python train.py --arch="resnet_bottleneck" --model="image embedding model" --dataset="photos of arthropod specimens (BIOSCAN-5M)" --train_examples=97500 --image_size=64 --crop_scale_min=0.7 --horizontal_flip=false --targets=["family"] --num_classes=218 --embedding_dim=192 --norm="batchnorm" --activation="relu" --channel_attention="eca" --depths=[2, 2, 3, 2] --kernel_size=3 --stem="single" --avg_pool_shortcut=false --widths=[256, 512, 1024, 2048] --am_softmax_margin=0.3 --am_softmax_scale=16 --init="lecun_normal" --residual_init="zero_last" --optimizer="nadamw" --lr=0.0046 --beta1=0.95 --beta2=0.999 --eps=1e-10 --grad_clip=5.0 --steps=13900 --batch_size=64 --epochs=9.1 --lr_schedule="cosine" --final_lr_fraction=0 --warmup_steps=1390 --weight_decay=0.02
Rows from block 2 of a small image embedding model, named by matrix and row number. Rows with one number belong to one channel. Each number is 500 + 50 x the weight over its row's rms, rounded and kept within 0 to 999. All counts start at 0. Numbers have three digits each.
After each channel's rows are labels from the 100 images, of 14976, where the channel reaches its highest value: "strongest on" is what is common among them; "place" is the part of the image that holds the peak. Only what is clearly more common there than usual is listed. The data: photos of arthropod specimens (BIOSCAN-5M).
# convs1: 3x3 conv, stride 2 (model.blocks.2.convs.1.weight, 128x128x3x3, each kernel summed), inputs 0-127
# convs2: expand pointwise conv (model.blocks.2.convs.2.weight, 512x128x1x1, transposed), outputs 0-255

convs1.12:539562492527495497519542546499486477533504467472549546489564515555464532522512491491360510565540489481447497578556495281518507515515542511520516527570555463495357527508436514525508480491467495488533488472489326544503472514461540324361488552513564544437522480510474503507492392470494478552521480519510565504469530515501519498511439477591479568526577493511470505516556516534530535457459
convs2.12:419670552503510475577503571478422550498493519552446421493539456536520434403399492425522569458487531450506500496539484447568522578587497489539512414544481593370549511384486465544433508460523591467541640551422458506476551584438485491535536484480420555401533416506460459537489502510428451543484451472459486414559557506472457517511475555512609557539491547465487497466474471443479513507459547550405440485519501522520461503539418428543532513536501498479503489400410577470394603469464522614501530420450410468401470502517544584414451466440560421547549469433462464429508522465431520555581582507480527374461549525410597446467472520379460514610465545499499417486546521517493514572422433566478470534499488436531475398490511501622505549554557467450440535461549489479466450443441564
strongest on: order Coleoptera; order Hemiptera
place: centre

convs1.38:525528422495505509502491484493467488366501486447510495498542586521515474515615513550447421475588546460493576551480498395502434597476385495510614542563523568481374518529478486537528497480397491421500488529463409635487477531507531399480582539501476497565516447483537428500461431483477530562469435535449469500462546491499534484503500502397502440554416464519520503480533500576520433498447
convs2.38:427543597494450449560537506589494581471437440511505463478566522562538511544400564511526500514531487639485487519511403493515521483520559437534514445466526458492558497468450541505511485478575575479543573501620478534443514520493500507606533533498509508504548455504550457475539410534510470400447502488446552567556554577515507452536631424401428551555459510490490552467518483424494498518512466524616449490510585409522401514504463459536535456478459569442479512434485479522446542481426488461499560541499527396392578525345543534522506514508545460515463456476433543531499520487419486519487559558392512472490554464527497551564466541530572419554545593515518510482443410468459488454441460475532515470527474481562538458500484421533535523498517519469481484432525513518504427555510447
strongest on: order Coleoptera
place: centre

convs1.93:435457497453491556442488484382490498578502490494445450550416402527445550431428506517602529533540443455467492495500549568544511525532504415549487419512483527480573500506493418437451424507501506513408458502397573488528516541501553563555486506487555460407534503514470556479428571513593466487486555405463458487529533495571437541504483492506430501504597607456469446421552446562387538482522
convs2.93:442443444589563482476514412429513419541476442488547510506443510495527538504510500503430463483471469501518497479524646475457506519459531501537539528546446554512421494596509503481624595579423472444512488523500465522564503442550474469463465542568504556488471536502431621554377519492532480440581484512481411484505506463477572526505439528511529590509539551517523517418559508530462504491563458392443509516512461431532504518487568520473459532481569490587543551689516561456515530495492449497540543502546482481499511435501516497596451504437433534467495438485546446469539470458517602527495469455565496489557530497447331510526491396496465530503460429532439553484497360476583557458608559472495555427457452510406496473455500554479448440505517503598322466491470513477500493461477494
strongest on: order Hymenoptera
place: centre

convs1.102:544543512479534519508431498576490464564498477423567580514537585473529521544568514523375512528543537476555578471470488371519573581472559548559554562547531595489404513557453576546480609495466493465546537516553382524479490597494579367431572447502513549571518449536546507551544428459512536484461501553497498582458531492464507526489533533513512503565531469508585463512557500535529485476527
convs2.102:446580606462497512487476565538502646461424501512433449518497510516494403500484509504580507492540425470506494448416438519500455597557506356545456416498533526485550480434393536463434478463505567513593602611413502588425501560499526441498553481452485520474490453438541489494477436522420464523458507485428474540479553514487507468479582419506480546579526561500475448462471578448514535578500504524432436525537533507504434518600416449542558418453400532494496480492501504424469553463604557503454495522575454434448552555516547490491518496413470424507484479449392623443477560516438507581546608572399499447424516546458581487502424537478581413537564537490489446480479522553467451477475503499530537503527569506516472453582523454575569486530525456470458553449509488557491455517509499
strongest on: order Hemiptera
place: centre

convs1.126:528517376414513527407472532472488449423501510439461567559419521474451531473523559444513502480549472496417494502470548483501569517517497462541504531565537504496537500519570530558425468475500510435504400550476457521537555516449596514474529446501472430438460436483469540435393482455606493490510460503468478413400535501476448528530429515469450556615449599524422530445582450537495367564494
convs2.126:407631582495493489614473416547526590453444534528481492532542483454522520414507514464532503515493565451483509469548519327551534514524575577572587392640436734371485466502495474484517516526401541491549612588535479428536558552493437443520502560521450530457503495480427538528471550514504487505552510462449394540523560567516546479547557513485424546479548521477536578465587477489379453600522511497502446438468573418573407519553473507469528430505509549517512476482536553514478571498480483486509500531504512452462533472561541527535484572518473386516503486474447527434511522449417556512556541497519534458517538473571500505469508439477482539572450497483455481532499512464484529493440463555591507426537481454413500489496564516526505513460507543503447441472575542510476438497472467
strongest on: order Hemiptera; family Cicadellidae
place: centre

convs1.9:441467500550523540541588463483459525576498461443494525536530480476480483533568551498388525478543494521495584565588501369544527501471541521555544474479430527524381479526425500516517493501429507483490577458453398561477486572528515343476508561515556548536564427505475532493547464501493497448441568605552530524509509509462545527423513567625499537538632498466500473510554520553559529483424
convs2.9:454565571503423434517524499466488485531474499486500464465486521597474485430407511463551477429513517442531507494525492470518506528613562471497509454494474550443501520420499468495478537382536540496530534592475463571460494548478482456557522446427392576504517446482457507505476480523437439447453418470471465466499555487449429547529515469501494534545445553463460509498558533412478474507606553531456522516613440530483496468505392494529509510484474533524492509518395556437350542501406462620547539395527473516491526551483476483493429452387515408520537454483480510512472506468469481632479550553447448434465554578365522423446410503429493549528517572491499477430558490540476455557499495517414452614496446491573455432479440430626489499573554496553449499495480509526505429467504537
strongest on: order Coleoptera
place: centre

convs1.87:493532486533520494485469488517514509496494510533516431487485507551551531506587393557644453535454533478604519501519475679541484500547478534465553505526522454496609498456518544502536522516585497519516465517517671467512439464594446617634495433497434495540557518497567513515428609517505575531530555453485494512524477505512495485529630492518508460445513513522523512504492509457404500474541
convs2.87:494428484445458571444508477546606517471485375418472496489406494517485470518554523472556495484575435512488545427456562505396476437409517485470499509515476517561464495594346553485458480548500527498534470491583435476431441422504547543454481449557510520586370444470485553441477608461680586454530530528485583496385465445506535476458499476474507601564525496581502496476505487519490559498516433461514584525506421507480519503570498613425542479481498458545498464537571504520608473502509521440412451586646486439454513484459499411479508606477464514433471515464487491503485525504563499488536492472519456610537466509571389480537450458624549448484466534464498626528447376477527473485486530506511540421582479496500446592459485552405485485521453449536501528496468510533526520508503476
strongest on: order Hymenoptera
place: centre

convs1.71:490539450535516479497424478543503481475495505495527421465483520530584490530571405572630491487489573460590508512504458660508449523513467540455554529525543449496555499481512528518523529524585499469548473492536655497500428458585454604633532375492476500552504504501600524508451617510499564555551484455488521504461466500474502443542609483467540448456483493530534512530480535477411484479531
convs2.71:470444500423435551460510485541577524447451361419479481522413504506488456521556534481581489451571426524453548374481548531447470430397489466494472516482482486560477509552324589501433448497520567498550489503560386464411421445467532549457519468547522477530432490485487522446472573432694530476489530533504597496409484458556532490483494459485496592565513494576477524479482506526487555471525419456500560530509410532474491521555487562436578445483513479543476486532545527490625478513542575406420476592573497401430513492456492424496527576463469514450453493422477521493435528498558542487527513510473468619542473495536395511549470451606574448520474548465474646523455418516537489449501532491539563445613478497501410613473490569402497504530437472512508531475460487520500489529486493
strongest on: order Hymenoptera
place: centre

convs1.41:492570476485498531580386544525397378566507493361549450427521485525518468507570539524443467492546475560516535552511520467523491539492547511522497463572530520491466471541387448514484520521537478446476618488517450473411538517529532433486492410516478469479495419524499504550578494483601474518567535624505524511409504472513469465447519429564536483534575533523493549464524500509485521328428
convs2.41:518573559535518485517526504528504425432458493523488531555453445459463440500503464533534444470535474421498484476451560543484446503513475418464517419483525488526487540501463616463474450463522517518531514537401450543488453519504479471510548465486482609523472492543526461507487396474530451474411425481488554493451517489455461537537486419584434496539421507494360498444509665488500493485459492481336518593543553443522473494570479482513472498445453502502450498540462539421501521514351496460482551483547430473509487602428423452513503493468484539502439475442461559563359499493501459634411588591358504503459475608367565483424407508489512447477662393472475558439599470591566510448514539501447483511481525501616518538528431500519510450556531475558484488519396490516549473535448502
strongest on: order Coleoptera
place: centre

convs1.30:539489535412476486472506509348506518473495519519457515469472537495382490380519494420443508512524368503433524518480488450498609494528568438512484487534523519493503491529477555484508405472518499533341555539382432532507518515407481467459480509478479399458510548512457511422552468502503533481515535448390425499502508507510510474518462525545364548507482515455449500380485420515419492486515
convs2.30:467575525530537463559581443546507495560567494486501509549501428544442490409427442470480466518454482418587535560588484372578541558559572518453460502614500613400520437492523488426484568478467422519499486510438532517576545546466395525513454486472471491427477486519442530574479598488503450556489453406536432465501561492382513538475426565524551474492473604480561567375542493471395395500495602453491525510483433474552503515491519487475521493522507566488546495471468450464399536483455459549543581458520442515439512468596500501493417527439529302532507434533483526410510440423432528562540538514462506399474555522467519544417473470424459543491507536489451497410506519475421510579458442507517456541501432499528555427490530469553469575573604514498419509551529507412458462480488552
strongest on: order Hemiptera; family Cicadellidae
place: centre

convs1.65:546532457466481502504490562491448451481497484436517515530516513473456509518524499467333507582559459486433512570497519342504502518437547465517488522535526557529336462488455540567540439492370495475503461451460332539529462489468533334389528506494474493485474481488472401493477423457483494493487493534530474493421511519487554450473459463521471582511507471519479524516564451530508531474442
convs2.65:531669601503457475493548556485459457513533549512422496469506547503514539506461484492545483478530582465507460530514465463497507560599463540567533398624513579342573498409540442519479493505475546498514659653416589512452575585483485491581523552448437503429512477494543453501484452517382467634468505495510443523579549591500500531486569548601567468529557523464495475446542482587466487523535613513491486517488588436553439508579445456502520524523527505506476482398464529502424555490475513548496542495428497543442503505476462573424452499486520430548498489434429575452460469466422539524585598460498529478526474554447617514514478514451488477503473473472484527505492486465507530540498416560523474529528581488480486486505480573564494538503493502512467483531517395500453445486508476
strongest on: order Coleoptera
place: centre

convs1.96:460476475441495619486442490516476484576494497475489498548455465487504474506593612497508513506632505498495557531481555480516529544522471531645531454556540568573513528573533476478486498475511514426514549540517469495539596560516660496504487420508576486522413472516466596444532504509621483498515451540488515477440569495514515553508507525502470461624500604481502535469580461620439529538452
convs2.96:508585505482435482560498342639536539428505476497483522540465464521468506426547496536538541494504514434478554499598560400569513473475498444548514479570470627451455440568430623474514498495449478478569467517465442516550497486470463503522522479564471476495471421436422602524507513488513516500495586510420457498497505531429547468491519420514413534516471432473477629371604569435454450588557515488601534540489514463594500459522485492485509396437468506493515482507499459464520554514469517480524475485517592481480513394552529513571493547469517412470542537516541455505432510476468550448584491455566486484454522518579545577447483455502523526461446484466509459526558548505489510457436511496510459493533474479428528486504549526537491541427506483602458366521491490496418439489402482
strongest on: order Hemiptera; family Aleyrodidae
place: centre

convs1.40:516534445545478552505494514467491452453499481457555587461554487523485478496546523546432474480560526519471550549547509380540443603495547466535549536600561575538369526507435459515476480494449497454499497437460411581523437511528556369457554526520556575470497401511507522568487446445502473542514462589568565515459573502451559525519464482553524506541546514590507578485605525564488375466496
convs2.40:452629526479371440500520480488500547472481502515434464438569475621480556524498528447546443477525508433433570458524468485506470488542517532570488442498464458501554573454519476532555536511556560428564527555499458535430502528463492435547536480381465486471541435431516520471463469542483487474468439486452506473519587529520466496537477479461554586633413523531416466501439526398554487550557488519579497483534484442508445472506458471528507458504474544477519534452377591395436603450474468522530564419474549468423629450423516549570443497471509484535495485445483431494426491502484508535458528584484529500483545573315585473468487566429535495570565521497484461498487411570462487484356498573475448605464455498560523424549454495579413474440491471405485429481465484500429451516390588
strongest on: order Hemiptera
place: centre