Rows from block 5 of a small image embedding model, named by matrix and row number. Rows with one number belong to one channel. Each number is 200 + 40 x the weight over its row's rms, rounded and kept within 0 to 999. All counts start at 0.
After each channel's rows are labels from the 100 images, of 14976, where the channel reaches its highest value: "patch colour" is the nearest of a few named colours to the mean colour under the peak. Only what is clearly more common there than usual is listed. The data: photos of arthropod specimens (BIOSCAN-5M).
# convs1: 3x3 conv (model.blocks.5.convs.1.weight, 256x256x3x3, each kernel summed), inputs 86-171
# convs2: expand pointwise conv (model.blocks.5.convs.2.weight, 1024x256x1x1, transposed), outputs 94-187

convs1.38,96,154,130,197,145,213,175,192,197,178,178,198,163,132,174,164,147,141,194,206,159,183,186,140,206,212,129,157,198,209,152,193,158,162,127,252,193,207,195,248,119,196,183,159,208,195,202,148,192,234,198,205,172,186,125,185,137,161,174,177,271,204,174,148,198,169,189,117,157,182,192,197,122,191,155,199,139,227,216,184,191,145,200,137,189,220
convs2.38,224,211,208,124,186,215,242,218,137,123,223,176,180,178,175,118,242,214,304,148,190,206,219,234,220,268,285,227,230,106,223,175,198,223,154,219,184,200,180,207,145,146,181,239,246,198,212,130,253,183,184,118,177,208,150,199,241,217,240,272,235,206,213,194,200,207,126,220,238,183,189,263,227,189,172,133,160,283,174,200,141,240,176,195,151,188,218,267,189,179,219,148,207,213
patch colour: brown; grey

convs1.9,199,199,232,222,223,179,187,175,213,237,199,158,249,251,269,208,232,222,156,178,239,217,191,209,133,294,230,171,207,149,204,166,198,230,200,212,175,162,158,190,275,170,180,199,201,183,134,190,148,240,156,180,239,243,220,235,221,218,253,238,202,211,205,210,160,226,231,207,222,206,148,155,219,169,205,238,240,193,287,189,214,216,176,193,174,318
convs2.9,237,121,183,253,189,107,139,171,225,242,244,243,239,210,232,210,255,118,216,180,189,208,154,146,168,239,161,176,198,166,242,221,189,171,195,177,214,255,179,222,269,214,209,217,190,246,212,180,118,168,226,287,242,151,213,215,217,239,163,185,254,222,150,219,178,154,162,172,235,181,179,220,179,204,196,285,197,252,187,258,247,170,173,209,217,222,206,245,190,148,167,202,246,190
patch colour: white

convs1.31,187,223,180,305,110,178,244,186,275,213,236,193,187,166,172,216,207,172,176,181,176,279,237,164,197,222,213,130,274,195,170,180,231,189,147,236,187,170,183,200,168,189,176,223,267,236,205,220,178,274,179,179,157,287,131,312,150,169,165,173,265,260,199,215,171,163,286,142,192,229,217,202,103,183,172,288,169,218,230,177,229,131,224,219,190,214
convs2.31,150,230,154,152,161,238,201,263,191,175,247,150,188,265,193,197,220,140,272,208,216,236,268,168,217,255,182,215,210,169,199,202,260,231,232,195,141,99,198,126,189,131,176,257,190,226,198,220,218,216,231,125,208,258,178,195,216,148,134,94,170,179,223,142,151,206,98,252,272,266,226,251,261,239,203,184,225,184,151,224,224,237,245,225,239,174,213,248,129,162,229,205,217,172
patch colour: grey

convs1.131,182,186,190,225,176,130,201,157,204,229,172,145,189,188,200,213,193,172,127,126,227,216,209,175,115,211,195,174,217,141,207,155,202,224,197,207,162,145,113,222,199,161,170,197,212,199,124,181,78,229,125,143,232,226,181,190,182,210,248,248,204,222,191,182,123,243,218,172,206,202,168,114,175,152,208,210,182,208,247,180,202,182,187,181,168,217
convs2.131,266,75,177,274,144,140,191,191,224,214,149,252,211,221,223,224,225,110,203,205,205,189,215,216,165,149,125,179,220,271,209,201,212,198,203,159,251,226,202,215,234,186,217,213,194,157,276,173,207,111,201,231,195,163,231,205,229,239,275,251,282,195,119,277,182,182,254,179,184,189,170,209,0,176,208,221,186,228,179,181,191,192,239,194,259,228,151,164,181,152,177,230,189,134
patch colour: grey

convs1.211,177,216,212,183,210,160,172,161,175,193,183,161,232,242,226,192,215,194,147,162,201,175,167,221,151,286,223,166,176,160,162,180,195,205,183,214,170,158,114,132,284,184,180,207,170,180,165,216,124,186,164,166,207,184,186,242,201,176,203,203,165,167,191,206,112,200,175,187,206,151,173,163,192,158,172,194,221,180,213,180,242,191,175,198,170,309
convs2.211,217,130,220,206,171,144,130,234,231,192,267,281,177,274,212,191,233,167,270,148,208,216,178,149,195,240,227,186,231,202,279,223,213,189,195,206,197,188,198,225,230,204,164,280,167,257,219,156,253,216,224,213,201,156,155,223,288,217,239,218,216,194,191,226,214,126,150,151,222,209,186,249,236,163,211,219,170,223,190,199,185,150,219,180,208,218,204,218,206,138,168,94,210,186
patch colour: white

convs1.32,261,209,253,213,289,185,200,193,233,194,168,188,230,242,255,214,266,266,179,184,202,196,178,229,148,274,249,221,219,156,194,175,202,198,257,136,183,190,145,125,261,181,180,200,213,147,155,203,167,158,169,188,213,213,273,158,275,200,257,212,122,222,212,188,157,219,208,254,253,173,159,179,289,189,182,225,249,129,213,184,200,266,162,201,190,275
convs2.32,262,188,226,256,258,157,198,194,199,192,230,214,241,260,261,248,218,77,187,190,199,225,158,146,206,217,159,146,191,218,205,215,179,192,149,206,225,249,229,226,279,234,213,243,197,247,217,194,127,216,202,237,232,203,234,250,224,246,145,179,242,214,167,256,195,201,127,197,250,182,168,275,281,213,222,259,218,282,200,253,215,156,123,252,263,184,193,263,221,160,167,289,235,230
patch colour: white

convs1.148,170,205,171,295,114,197,212,201,241,229,206,203,182,182,170,191,182,178,200,203,194,271,257,169,218,220,190,138,242,218,194,206,191,206,144,281,209,191,180,269,173,212,203,189,252,273,223,207,197,297,201,205,175,282,147,321,145,192,195,182,319,229,203,220,181,168,268,151,188,251,239,217,124,204,198,288,183,280,241,196,228,129,247,213,204,216
convs2.148,151,267,161,144,176,234,221,281,181,153,234,159,185,279,196,208,199,129,261,207,233,238,262,178,217,243,163,241,193,168,183,188,251,224,247,204,121,97,195,120,189,117,216,244,189,217,216,209,212,209,212,130,205,248,201,194,217,144,135,105,179,193,230,161,152,208,117,263,264,263,237,290,269,225,194,192,218,204,187,216,237,242,222,239,258,180,220,226,158,173,235,206,211,145
patch colour: grey; brown

convs1.128,212,177,194,262,185,144,196,165,195,269,190,161,181,173,183,188,199,188,162,150,244,253,246,162,195,189,190,193,208,204,210,161,190,246,218,266,178,185,226,325,177,176,164,177,227,263,184,176,178,312,183,137,236,301,185,209,194,215,243,239,292,218,184,233,223,227,283,180,182,241,219,155,188,160,217,244,186,285,292,172,189,186,243,170,173,208
convs2.128,211,174,165,206,164,137,247,183,178,174,154,192,219,187,141,203,206,165,184,234,199,197,217,241,208,150,324,203,210,253,221,180,165,180,143,200,235,175,200,197,181,263,225,106,230,208,230,237,165,158,184,214,201,132,181,158,108,166,223,220,246,198,211,204,190,209,230,207,210,225,162,218,133,196,203,154,160,167,183,192,220,160,227,116,154,194,196,111,190,264,191,288,208,143
patch colour: grey

convs1.90,189,196,207,207,214,149,188,161,194,225,177,150,213,223,224,199,212,216,147,151,233,202,180,206,100,245,208,179,194,127,214,178,200,222,201,191,177,147,99,179,244,173,192,193,188,165,109,188,111,202,134,159,233,215,213,213,208,216,236,230,179,195,211,166,101,214,209,201,208,184,138,135,205,161,208,209,220,177,243,194,217,205,154,183,166,251
convs2.90,258,123,186,245,172,162,130,200,260,230,204,219,226,237,224,196,243,115,194,186,198,216,180,145,146,232,127,175,215,182,237,229,243,172,198,175,197,233,210,214,306,201,167,222,170,247,230,205,150,145,216,221,212,194,232,181,246,253,232,233,270,230,127,265,212,158,152,152,204,191,174,211,180,177,188,310,215,216,201,207,214,165,217,239,248,229,189,185,193,164,155,194,208,167
patch colour: white

convs1.168,253,246,243,208,218,160,223,178,215,224,241,171,237,241,267,233,277,217,164,159,226,210,189,236,141,296,272,196,210,164,204,190,237,220,201,215,185,169,121,202,243,179,202,243,202,186,147,238,115,197,157,165,236,220,211,226,228,215,169,231,205,202,215,172,127,237,213,203,242,200,162,157,210,176,213,225,240,212,220,207,217,197,178,228,181,278
convs2.168,219,125,213,232,186,132,143,228,209,232,273,292,191,248,242,235,282,219,261,177,238,244,193,181,219,252,136,162,207,163,258,157,225,202,220,181,248,162,168,241,241,228,165,254,220,255,222,196,234,215,215,210,254,180,185,226,243,218,175,214,228,219,147,185,167,152,139,173,202,239,177,274,161,241,238,237,186,241,164,257,186,209,195,188,244,223,190,257,175,111,213,128,241,172
patch colour: white

convs1.174,164,184,183,207,210,169,207,178,209,229,160,177,193,195,203,215,177,176,159,153,248,204,193,188,100,200,189,195,220,141,211,187,212,234,228,184,181,182,108,203,190,182,198,201,213,174,123,175,117,209,140,168,263,200,191,179,176,235,275,268,175,224,191,187,106,272,199,178,191,192,148,129,202,181,220,198,190,191,236,202,197,203,169,176,191,203
convs2.174,260,137,180,248,138,183,208,196,191,215,145,229,217,237,209,218,215,131,187,215,220,194,204,196,157,123,98,142,199,261,213,157,204,195,195,149,303,241,192,223,210,206,207,197,138,126,246,173,206,147,190,307,176,200,249,211,241,235,261,254,174,201,138,229,161,168,235,165,217,214,209,186,55,177,187,251,193,253,178,212,187,216,261,218,249,237,141,193,199,164,174,219,201,147
patch colour: grey

convs1.246,249,236,254,238,186,177,222,171,229,173,227,174,275,245,268,230,252,218,173,171,159,219,173,230,163,335,257,206,224,171,152,185,211,164,206,216,174,175,164,218,276,178,184,223,224,189,170,243,187,211,170,174,161,217,206,236,218,167,139,149,206,218,204,259,156,147,230,202,246,192,164,185,191,173,173,236,243,208,199,173,267,191,169,238,166,299
convs2.246,183,263,192,146,211,205,243,285,157,173,177,138,186,242,181,233,196,48,263,196,236,188,288,151,176,223,159,207,212,202,207,211,206,244,177,131,154,163,225,185,198,175,257,220,176,171,201,215,185,241,240,161,197,216,195,278,244,175,189,188,157,217,224,230,185,276,110,238,266,228,200,235,172,170,198,158,269,264,181,193,157,230,223,257,284,187,242,279,254,135,189,236,190,186
patch colour: grey

convs1.98,193,212,182,159,194,190,185,179,185,73,237,191,210,187,168,189,197,194,205,188,114,161,114,231,211,191,177,206,171,195,145,204,178,126,189,222,194,194,189,194,191,204,204,207,165,192,216,219,190,127,211,178,159,150,205,165,209,160,113,95,196,154,190,179,179,116,158,213,223,123,197,187,215,181,147,181,168,229,27,192,219,198,188,228,182,199
convs2.98,245,255,197,166,243,241,212,205,165,236,171,228,136,210,203,230,201,193,221,286,232,221,175,166,254,186,119,315,187,203,145,187,212,214,333,206,194,183,167,225,143,157,282,283,189,138,271,193,179,228,196,183,55,186,233,165,225,188,189,156,217,160,156,196,184,196,233,211,82,218,173,201,197,138,189,264,160,168,233,170,214,272,111,231,235,128,179,205,222,204,158,183,218,291
patch colour: brown; grey

convs1.64,258,194,244,225,249,152,182,163,205,230,180,153,214,247,222,196,256,259,151,160,223,204,197,225,112,248,247,201,197,137,204,158,192,216,251,170,166,173,112,187,270,163,166,182,206,174,116,196,128,202,143,167,216,228,254,227,251,208,246,232,178,207,203,150,138,224,217,238,224,190,147,142,249,162,200,217,246,172,244,173,201,242,164,194,159,257
convs2.64,236,164,199,262,222,196,152,206,218,223,202,242,245,276,210,251,233,145,192,212,246,184,184,192,191,192,177,154,217,198,192,218,207,186,124,176,206,253,207,249,275,168,193,229,220,247,187,194,109,242,187,239,201,185,227,227,231,243,195,184,303,206,223,251,214,204,183,165,267,236,155,289,136,170,222,248,230,247,186,239,200,191,187,185,210,206,161,206,219,157,194,207,205,233
patch colour: white

convs1.22,147,245,195,233,241,206,194,170,221,163,249,179,196,218,152,196,187,232,172,192,173,234,138,280,159,275,195,185,191,157,156,171,217,179,203,185,171,159,153,177,312,175,175,225,214,168,180,263,170,175,165,191,191,245,220,241,231,181,164,188,175,196,213,121,142,197,245,227,212,129,168,179,223,167,161,262,220,173,176,175,164,218,162,253,163,305
convs2.22,230,140,176,223,225,194,157,326,219,230,195,169,140,249,256,238,231,119,270,184,197,237,223,162,245,251,217,247,198,147,180,191,179,218,222,138,198,181,266,182,206,200,197,278,214,186,198,138,227,229,163,190,164,162,151,217,212,218,216,232,268,265,201,211,197,173,160,215,232,166,189,252,217,142,184,261,224,276,201,218,144,194,208,178,193,227,275,253,177,201,193,161,219,185
patch colour: white

convs1.23,174,170,180,83,202,202,131,218,116,213,194,217,190,179,176,157,170,197,216,195,219,85,206,205,215,174,174,202,109,215,215,211,148,214,208,165,217,210,203,150,175,216,210,174,91,201,211,193,204,177,211,193,217,70,203,177,185,216,237,228,156,109,176,173,197,219,73,195,150,203,216,204,202,216,213,81,183,149,212,212,174,202,210,204,218,186
convs2.23,200,203,203,195,99,286,208,221,183,210,245,275,226,173,189,165,126,248,160,214,198,186,178,181,163,157,163,248,103,165,160,206,237,311,259,216,181,155,108,190,133,159,180,203,163,150,176,224,274,192,199,204,254,254,214,175,250,199,218,168,168,88,182,157,158,216,242,198,168,232,202,151,217,282,143,178,206,185,154,233,185,223,234,187,207,184,149,223,187,143,231,146,191,229
patch colour: brown; grey